A small audio frame classifier, trained from scratch: mfcc input.
Rows from block 5, named by matrix and row number. Rows with one number belong to one neuron. Each number is 128 + 24 x the weight over its row's rms, rounded and kept within 0 to 255. All counts start at 0. Numbers have three digits each. After the name is the row's rms in percent of the matrix's.
# fc1: MLP up (model.blocks.5.mlp.fc1.weight, 512x128), inputs 0-127
# fc2: MLP down (model.blocks.5.mlp.fc2.weight, 128x512, transposed), outputs 0-127
fc1.193 093:130121166149132133146150117116106122126150143151111126127073147174194110155135127133162102132160135124133114110106121129129151108084139104114097153095137157123127132132127097106133103065138138079176160161136097115133169143154133103113146067090132132109121130135140150141093112131119129071126144116117128129157148119139131128109191104087128114121097124121103147173169097113114119107116
fc2.193 099:134120122146170115097180136131169122150133135120131091142157129130153151156164128091117127171056095089103130118135129129105159120116146148116146072131144129107094078133153151111139110122144090114111143158105091137175158147110131140169112130085146117117137133120105148126147154126137118153144119089134093138120184165133137119128104163137168149133130078094136097131095100109126123124128
fc1.194 102:138136099094089201118174155076128119113122136120120119148108124134154106120182131120113125139163093175128129125120153128147165116141155112157110117163152085139089124122109121097120120123139136092122136099137121124167155134100162127149177095155142098141111108128109134123128154137136164172119130096145114158156130072135124097098088120183157143120085094130125121149125144133128117155125
fc2.194 098:124155128129135124119142170152131127084167108135150144122144085132146133129113100116128121155097077156102099093080117117135140099139160128079111133139147110127104086116112083105106126146108123146123140141091156115111112104136119110144149112149162129097102109085144075143123118142128105144107142104107082119139118155109131139167168158097077109063089098129115155100139094129130098147126
fc1.195 097:135129108123147138126093140150156151144107098120128149120122136108090110124168105126161114121165111156109140100111131116144131130170094110194083139105144138176117134153034116143148125124143097142128116148114175150160134128098117138151150156134105113147099119118107159128135112167147108095103138146115143147155093119103097109052111131091137143105122130123125090117101143134121100116121
fc2.195 107:116107152105106150150056117111168087117124132132091140115159129109160169124111120156121119122146111162125149119132152116119142136151135141112094129100158137122121121145096149107104142091080134155164121127130089109113107107168122172094124108149129173151149122119182106131095137116113127100100168082126157147133108125166117164161169171137113108143137150128105174132153109095131158121135
fc1.196 098:160136100129145130128123074160147102126142085148111132119121100124108099136134140130113123085083102114127119158134134131146141151167122076105152149096123137136121139047170123122141080151136143121140116143145113116137162105105122154125142130167156148111134158117106124093095127138131110167112150152141153108120100120135154142086125175117140147090140111095115152147102097105131185096076
fc2.196 099:104122091157114123131112121130112168137131185131112179135152095125165120119147153161142121146118108112156140120137152129133125119093060132128159123139166142147140152118143085150109127097144131123104162109111131120095135142118146145123132128158089110108105132161132134131142090110134142158127125158110109144098172136140137223150120093103133084140117144126158164129119113126117099149060
fc1.197 093:126120115090173115104087115098132132171127129138144120134143097116145108144131105139114123105117192096094138164101131128111110115173164143185164165129137134132111151141105138148128137107184139131148132106121152130118099117125139159159179153150124092142121132085141091104128095119132162099094126130136152131163131158160095140143122081127109120144099143117124203128114144148154151129150
fc2.197 102:129121163146153160135077135101156156142144197123144101159118105136107128109134139109146195146135120122105147118108120099141095136141170125131150139106141123129168135152132110116137122131086123143094092158140133113160137141171130132073091123145133125160112112149110119142132153099147158122089143108090088109078151074110124089118141150159096118141109118148152146093118152128119133131173
fc1.198 083:131153119139143097110121155120100139084158150150119101176138078094107126132117133162136127163099120165164150111166115140162125162092119133127127139122175112079153142100182129129118115127123119144136138118129129099089169067100141104131138132109105107140144139181168118115090138147129127152113133150119121142104141142114165150078138128134165119089133076134089137102110115114154101128145
fc2.198 096:153109142149115162147106139131139101134172140131125080168153091129148111131159115130140112135130111111133144150213112139111130086116120110146103114163112133149136137152179138118123158113146109066092108104129145144146114111139131115119130134109167095142114126135099127163168114131129143169132147099121152208108157125152133141151095151085154109127120139129117119134113117134180117077122
fc1.199 094:118108167119098096133116138129118117131100111132162111150158105124159123114118117082099107136138158143108132136129115099118160135104168105136127101130119134146112175082135171136136160134107135119091137129132157128102107124137093185140159129126123099138139195099137086155112093184100119141182097105136088095141127179122120126137102136105109131147116112110141149157168120069144112135116
fc2.199 108:079135098148113132119154113092153110179109103119118156142099153150151139155124128117120099099135134135126100096114160132155132124167135120153095130097143136114129097185137147053124118117114132173101104117097151090145112158131162092133133201150145129173171159153145152135088139100109125107124133134106144118136141140109116142070122099155132129124138137110134126127128167115110153118152
fc1.200 108:144149179143170082137130119125142080101140126130146160092152136129086149171141115106127154130132095106106104130090125143141147130167172131129156126176145119143101083107155113088133156118151089127111102150139122107161114133134146142106105135140073153149131148132143157124124136129098119159155154133162170128101101131144149141097146134142086128166122153124133077122190144149128106150137
fc2.200 104:129108117091120115106130166098162133113110152068156140120095137137100136107161107183132138096109153109115134106101121131099135109104138130102159148118091117135106165127111168074150125106113117132134146173147091119075097102141088119120149139119152141119122159097181147142128117109124114117178131181169112115105117122126124098098138144115132137143122106085160156117164125116165106117150
fc1.201 092:129112114152178128153125168141108148134104161141130090161098078106114134155112171103120137116128156153084128153123123089132138125129129111162187128176131131101137099079129115121138146107158134142142160127135138116133132091135121113145136118169140093164090118139098154127077114179131127107117150117133142161119109120120103051117111153123148104159141121134100150153084115138136125163108
fc2.201 093:107093108140090160135118113166121107111125127125105113130156074156113172118179088107122121110135090128106125110114131124193143112155112094101166116112163124122136117138121138114170161104126123144097077108120136142109135117145108126121140162163139122107128101133169156111135105108122130115162135134071111123120101143126147131155148161130143122106192114133130099131137072106169098083133
fc1.202 103:129134152132111147166094110173137147121146155127152162136095139100125104133163131056087166149172145153129166123135087122151149144161094120091138113137125112133123121140094107118107153150127117093128181113121087120130129144129158099105119132164155124147082127126141116081173146103114117135152143094125088143143146132100135152134090137109141095128127130123165090185153133132114164124117
fc2.202 088:127073160164126134133070157131100133104152101117103107127159126120119138107119133126147160091162114141138110139095187132101132115124122108145116128133119159121115099138132142138127144137127106126126136178123168145097131092139162125167148143154105116108112114144115134082107082154151134139161116181146164082152128103159135130145092078118113079119140124147144071125166117116125081140136
fc1.203 077:144099118166115175172144136196139177112112100109151183130097136164143070138112108139160141106131147134121113138143130135111118082148165086088098151121162127137143164111147126144126142082133082103142117111098127112143098136150129109160126107168099114125165152132151122140149112149111126144091155135133112102147127128150141153140108119147123144101109125125154175120085118125151084130134
fc2.203 079:163156130103095137118098109092146108092149113144109163109154117064119098111113112103110060146132078141119105097111125149139152135123158161143109144147127149119135083130124139132112122166104148134109116123145131142080104130116144144115138124140152128087092106104101104124110105111164151115114124130136146153131140106128150175106122169089146159154109094120112189107138113135151174172142