config.yaml
model: "audio frame classifier"
dataset: "synthesized solo parts of chorales (CocoChorales)"
train_examples: 39062
gain_aug_db: 6
n_mels: 64
hop_length: 160
input: "mfcc"
spec_augment: false
win_length: 400
num_classes: 73
output_stride: 2
arch: "convnext"
norm: "layernorm"
activation: "gelu"
mlp_ratio: 4
layer_scale_init: 0.1
inner_norm: false
subsampling: 2
layers: 10
width: 128
kernel_size: 5
label_smoothing: 0.05
init: "kaiming_normal"
residual_init: "scaled_by_depth"
optimizer: "muon"
muon_scale: "match_rms_adamw"
lr: 0.0022
momentum: 0.95
nesterov: true
orthogonalizer: "newton_schulz_5"
adamw_lr_other_params: 0.0026
grad_clip: 1.0
steps: 22800
batch_size: 256
epochs: 149.4
lr_schedule: "cosine"
final_lr_fraction: 0
warmup_steps: 680
weight_decay: 0.1
adamw_weight_decay_other_params: 0.01
Rows from block 3 of a small audio frame classifier, named by matrix and row number. Rows with one number belong to one neuron. Each number is 500 + 25 x the weight over its row's rms, rounded and kept within 0 to 999. All counts start at 0. Numbers have three digits each. After the name is the row's rms in percent of the matrix's.
After each neuron's rows are labels from the 100 clips, of 14848, where the neuron reaches its highest value: "loudest" is the band of the loudest frequency at the time of the peak. Only what is clearly more common there than usual is listed. The data: synthesized solo parts of chorales (CocoChorales).
# fc1: MLP up (model.blocks.3.mlp.fc1.weight, 512x128), inputs 64-127
# fc2: MLP down (model.blocks.3.mlp.fc2.weight, 128x512, transposed), outputs 64-127

fc1.116 085:482468502482519488459476520492506480529504494471508521532542506481446518495508507533509463488515530495546490568479484505468479505512538490525549498478466493498486512495554494496495527509470494
fc2.116 091:483497486502517519481551506488465488504517476485487529555492478527464536492446529511480496483507478506436490494504505510468496491454504502529457491514495491517497491487490538500496468550482476
loudest: 250 to 500 Hz

fc1.472 104:496503496473478472464548517526520513489514507479495526535542528502499460513498490480509460534475490508499518498522505479532554494488556507451479492495465512463505550469475490486447498535517498
fc2.472 097:553486506497477526456452503523466486450483455476512514502466483523474463505552502507494507509448521487501482466519496475523493477506484491550492473501506511535499494500489545489474524468515494
loudest: 250 to 500 Hz

fc1.129 092:464491525523493496495535523479519459495530456505525457477489557490479478503490509516456492472537507495498479489537479529515539506468436478518537513483518512483541492475507524523488510499536501
fc2.129 094:488496509471515522512490504536490505480493545504471469491499519486510469484523499525510500471477513504547532483536433489524518458535548502476496513458491530555516511527482528443500472497482428
loudest: 1000 to 2000 Hz

fc1.459 101:497478467498494509499496505466474454480487540500489470529494471513506464525519505514481534544504481503471504510468513512506545522496476452523487521483460516450489537582475500528569498529529462
fc2.459 096:511499467480484522495493523501531495469472504490493492560497518490469500506498495482494467498450541484530463470497524445498489464536540519472543490482477547493476478528497447502495513465528545
loudest: 1000 to 2000 Hz

fc1.104 096:540490481502494524498510495485550547507501516501552485487504491490465503536521520497503490495540457500538509501495529520478493540486495551533451506493509515524531565522520499511479515505527481
fc2.104 099:487514501508503482522513494471519511471524505522521476527497525473479479525548512490467520491508484513542485482517508506502485507486508498473540509540515468496490527492488523518516502540538493
loudest: 500 to 1000 Hz

fc1.177 112:557514543484512520537492492497464501537495491457475489492490521507501469470497500520443470484452497457497511508530474503474504477533456490485522489568500484488518535525506497468488475523509528
fc2.177 108:485477496534491500517519464526546476524505524542543520517499523544535507488490528529524506506523533548504503502506484526510460545483497498482554513475474533508483534540489519450465495482469504
loudest: 250 to 500 Hz

fc1.455 094:513484518498457490489493452502539518529582499498515489494525509535500486489506491477513533501485503488495510507484505442550534457512502563512517489523493490473495466514479485474525490501500509
fc2.455 100:450502509495496538464504469479507490505454489501483519460520493497518529475519474554467445528498552464507491458459524511490497528531519506481520525525494504506502484491517525457513541504466517
loudest: 500 to 1000 Hz

fc1.73 103:492467537464514513516502485471550478517468490464502469520481542513541505512525525516502521513519526506488509449501519516497524534460533521493510510515565502479466466484503487512508506493525457
fc2.73 101:476505494553518502475545540483481485501531490493469481479533506478506497531538476483493512489455547547482505495489520497532474498504486506486477484507464524490505484542500491447492492545502509
loudest: 500 to 1000 Hz

fc1.441 090:496508518499516496518531519456477494502547477484473495513495496513508522481517509473427484474474467497524508513495529503505510506513516487492518497498550482495473535502510490464511493503480509
fc2.441 080:501502534514518514517512545482516511471534494500540527506483485511482479491501505526524504519502539492488488506518501476534457538487455511529498483454537528498518494472512515540526505528547488
loudest: 250 to 500 Hz

fc1.377 097:507502501490474513501528502491569467437529485533516512482507537497518491516493511471488442541495502500516512495479466491538460480483505506534489487498499497459476491530530520478500497504495441
fc2.377 102:499507497502451460536515526522463458510454491499448485480523539484435500475509515491484466483488507488496525500531506503498487474491523496485484461545478514568505495511519511501494513465515486
loudest: 500 to 1000 Hz; 1000 to 2000 Hz

fc1.107 099:502476457536526494490473516488462455552507517539491500498532495547542504474464489492538512463488500479466512489532501530495494469485493500510508509502491465527483484487467548520516502495504448
fc2.107 099:495459532505501506515518504465508499494522489497495469480460542524510523462446488503451488513498545492454546535532524507488481440494513505475455512510494505481446475522471468465543456509481492
loudest: 500 to 1000 Hz

fc1.172 109:548509546500509506504513504489537503493452517524525513547510484514458481517527482491487535508478503533507481515490496442556545454505544505535502503474497519487484512526521480509494493562491490
fc2.172 106:474465460495525447484481466505502516470515501553526447531478490504529508546543506472518527484545491518526535500548483490527491495473462483503486499520518442522464514499538502466511480459509480
loudest: 250 to 500 Hz

fc1.231 102:470575494527530495494441509501493488505495494510517489472517529483551488490502467496534487524483469530477508514509520522524543501498496464542462541504504486509544480498464503494509495512458471
fc2.231 098:515481494486539531511539495494494512504564434518532520509493507483506544541502548514460482520549498472518512517496492510494519494552476551485482510511468522514453484554497487505531528499493502
loudest: 250 to 500 Hz

fc1.486 105:485505466573503489505516496514500502496488499444563518526499508504519519491520509496507529558508507488515454485529506520528546484481518507489442514487548516501484523490503510516482484480540478
fc2.486 105:458542479503491442534472470493481499452534509471494484547485473504492513482494511489485469457511545522504551490519489504493517511514538464507486487508538506495510493492522441485493483505497462
loudest: 250 to 500 Hz

fc1.218 093:484497528525494481492521501495490521497532512451508483523484500508484476542480466478497550461478482500531495475481534459478519505518519521482518513485482548530518500506446504508470476515496479
fc2.218 097:526461500500497539513505498512520500501522478519483458505491505495495448529469525486485505495490503473493461508472517516533540539516507463474556450528444535507485511474506503490479480485530468
loudest: 500 to 1000 Hz