From a checkpoint of a small audio frame classifier: 22800 steps.
Rows from block 6 of a small audio frame classifier, named by matrix and row number. Rows with one number belong to one neuron. Each number is 128 + 24 x the weight over its row's rms, rounded and kept within 0 to 255. All counts start at 0. Numbers have three digits each. After the name is the row's rms in percent of the matrix's.
After each neuron's rows are labels from the 100 clips, of 14848, where the neuron reaches its highest value: "top examples" is what is common among them. Only what is clearly more common there than usual is listed. The data: synthesized solo parts of chorales (CocoChorales). In brackets: how many of the 100, against the usual share in percent.
# fc1: MLP up (model.blocks.6.mlp.fc1.weight, 512x128), inputs 0-127
# fc2: MLP down (model.blocks.6.mlp.fc2.weight, 128x512, transposed), outputs 0-127

fc1.374 108:145128076129135156147107117146129122122143098061110151141128135081151158147122130152147124163110140143131148150172127100118096127135103138118167151105149148176164104178172111140123129142113128078131162144109143122127141158111162140167124126136104127128162119124170130126137123168116132105136095159167140192151122141122160126179111119160104127144120125102120149140149148097175138161108
fc2.374 092:128120131149120159133162137121109140140105150098147133128097112156166149110100130066146145138123149142119165094139122135120144107138099082149121154121124116151101145102159108156158103104127153061125137128123139097100143138108085067096113171128130146160132126145108120111099148125104097137151140103107186119147100142068173112146174145150145134106155120103145122135101131119139092099146
top examples: viola (49 vs 8.7); note D#4 (36 vs 11.2); note F#4 (31 vs 8.8); note E4 (27 vs 8.9)

fc1.241 095:213141134175108122158129092122105084093131127151139125136162135123139107099100145103120103128100119150125118138151088126120087123152103085129117071114114119148108134143091113130116135095112098098132123142123094157144116096137105132129145128125123100139174176141135088115133130181139146119083143151133130139131123091102132119131134125129099158195180149136149113132107143122134134142083
fc2.241 091:082130142154138125109117115133145086116132094133125136125103129169131133083139096110123165089173140137138104142110083132177121095154151167163139116131130120153093116110109176112121149136112152155138085121106132133150120163097128111152153161164106084124186157150173103126142113104147150154188164078138112146146144131134127122110111123107143153106120105151094119128096138111109123109132
top examples: viola (41 vs 8.7); note F#4 (35 vs 8.8); note F4 (32 vs 9.2)

fc1.257 100:149113151171100105110127105171117134113083132102142119191129147151142143136125189124126172160175063123139148138121146131098112139124106122150139148113116148147104155115097123139105162121155172095116154117112119116132154128082151146119147161133165145127156110151137099116144142095108159118138138122153090132089158151139179144118142164083135150127124105135115137116147147166142160108151
fc2.257 097:129146099132109118134152109159167123146134102157113119151120137124097095121155104157112107133122171119103110131140142145109127140130105115116124103157139155123133169092158140119103128161157137118128104115098116109112164150086115095155133170081095149116110123154093099088136148083155115128101132111140205131118074083142115140101125142122135109137135185158142162132127165151117164089146
top examples: note C5 (38 vs 10); tuba (33 vs 8.7); note A#4 (28 vs 10.7)

fc1.86 107:124098179121103119122086160120123143152172116123143116178181140143142144119121111093091165117122128101186134111148091143147131158149107129148167147110121137132116108132099124129087105127156134051102128113184116100137168115169124125119145150115109113134140138147113097126129119117173154149106070156116137143117150131105141126143134147156116110097105139111141149113083148127100120164124
fc2.86 086:141140100095099152108147098100120107098127117154107127104104135126122107146127175107131137133102080144137061124136101138142107177150129136125126189145118141139119137133134146161097118135151124071105115092156109103102153112112101140033130156086136093144153124160112159146128125103102128126144160148166139141135139130113090155137114151113149154119096147138079147147131112124122119120131
top examples: viola (33 vs 8.7); note C#4 (33 vs 12.4); tuba (28 vs 8.7)

fc1.271 104:146137130089102141111135120148123119091152199096141129110152154083114157109134139075175124117104111134123138123120137133150098159108117094126146114097149139125111149143149113086071070120116151049105108120143085100159114143135138138122144158111147144119166137123138142189102118167116098098112134142116147135136134148129104151148137142126129123086167107110117129104120132130161110112122
fc2.271 096:108103133132110137170133131119085113166098202126115155123153138153136145110157076117098133128124119115110123154121157105127130131082146104112122113149149117134098147159142080106130100164144094069115133135122124097106133134120088101088134153126101174123168137138152076077112147119137154135141125142136147099128123084121103097078141173137134125136139087113153107112125129140140162128145
top examples: viola (53 vs 8.7); note F#4 (53 vs 8.8); note E4 (27 vs 8.9)

fc1.81 110:115129125133171171106166104174154100083114159139136166122179146118098128122124157143124115145139166173147108126124131079119097096092135121159169139167123138169113135089104123136123133093126152094132141124135108094125167120124123118115127097137129148112145112194156145138146128122119136097124123134140107157133160103128112118129151093127172090163142074129137136117134157116090077145128
fc2.81 098:131169098105137113134097101118140138122163153197092148183169143124072098134132135152128151142177152088109147118138148110119150120115110177148134131139126131130134159114114106123124143110133139116105103120127111135119112100107126127159171098142144140161108123176126107099165098106129119147166134130117122145127127148130114155087129101111103131154132058083174152083152110145128141149123
top examples: note C5 (49 vs 10); violin (36 vs 13.9); note F#4 (27 vs 8.8); note D5 (25 vs 8.4)

fc1.105 097:124118119108088110104154170125148091134101109114118133122159117140170129117127159158120142159129102139114114085114131101134105117137114177138152135155123129092172152134119152105149092094128146176116143152111124128126179139105104110094101122127126165080150175098136118150172095121141139102112132150171123132116183143104124088140103099139113137147169155141118127118108139110094080112083
fc2.105 100:117172126132040163126112095142159082131142090132160115159150124122159131112094075151093102145151136106127120149134162122127120134151137139126076115111105130139121180113137131141096114168127120156109118144137128121130096130134130162135132122146149162158115185111122109123123159118117089112121156126092102135110151078162119141107084164084106111135155121129147135122163097139115134105120
top examples: note C5 (76 vs 10); note D5 (51 vs 8.4); note B4 (39 vs 9.4); oboe (37 vs 7.3)

fc1.270 096:129123145112091143113114095160115121134144142104098133110109188124114134115123119117120164119148164163128144146118142121113135160086147132144144155118111147148140125152139121125136101125145065185120155103102179101125125099127166184167149126102092162158162147131134143094098141153170116164089146121165137093125123118154142166128124113122150109135143141135124183143148147131109128168177
fc2.270 093:120095130125098146097139129137126133136131123173148087138132170148111134174132120134179095159089107135126171162151152170111104121085096111150140100129131147147126125168164123144116146103100169145115127122125137132115121128099138086134137181167159112153120124122123120162129134156098115121131143150092108141141137114175125085145175148165108178131150090157153090143131102153148119143158
top examples: trumpet (52 vs 8.4); note G#5 (50 vs 3.8); note G5 (33 vs 6.3); note F#5 (30 vs 7.3)

fc1.139 085:160159123144157123122151124140154139112137135125090134141124113123131152159127130142146101134114151106152169105089153140140133116093130184110153092118127103130106132122106101129112130146137093129105172118097139112102063155115168170107157154091101170147107143155135111089125107157154126141155130129123099124102163101089119161140123119111130119165112168109183155130095175092151117134094
fc2.139 102:131118138129125108140133118160151126149143156139115163119097123182125101114133107128164164127102123165101164111099152151081135156126108196135120142111159130084101157169101128094152126155113104114145143088115094128104121117134088140117124136150127073142104138149108161110100142142110124125176126120135098165086096160124139115136130119088097111113117119145183137113119174119085134143110
top examples: trumpet (36 vs 8.4); note E5 (34 vs 8)

fc1.191 096:125136123143148122146123159100138132129146126149140120116136134092128148109135135150086124158148168093141155118096090082111125122130112114106137115112128126143103135148114101105127120131175078114087106149149103142160127121121119175146138157147113103119130109163119144115076100132106164093121124101145138109134148074152193147101120118129096141108107113123133090039142127117119084164093
fc2.191 097:106133093151133164107124147135119104120118127145123105120092109124148111138105130140141160132114142177115133143110108138180138116189160159146107120066138164166119148138136172124112135145110162074142106132159158128120143123122133135124135163085156116115154146137136066149097123127140127148120122182129123146152087147146129119102121142126136116106106131156154122057083101107156086132101
top examples: trumpet (35 vs 8.4); note D#5 (25 vs 9)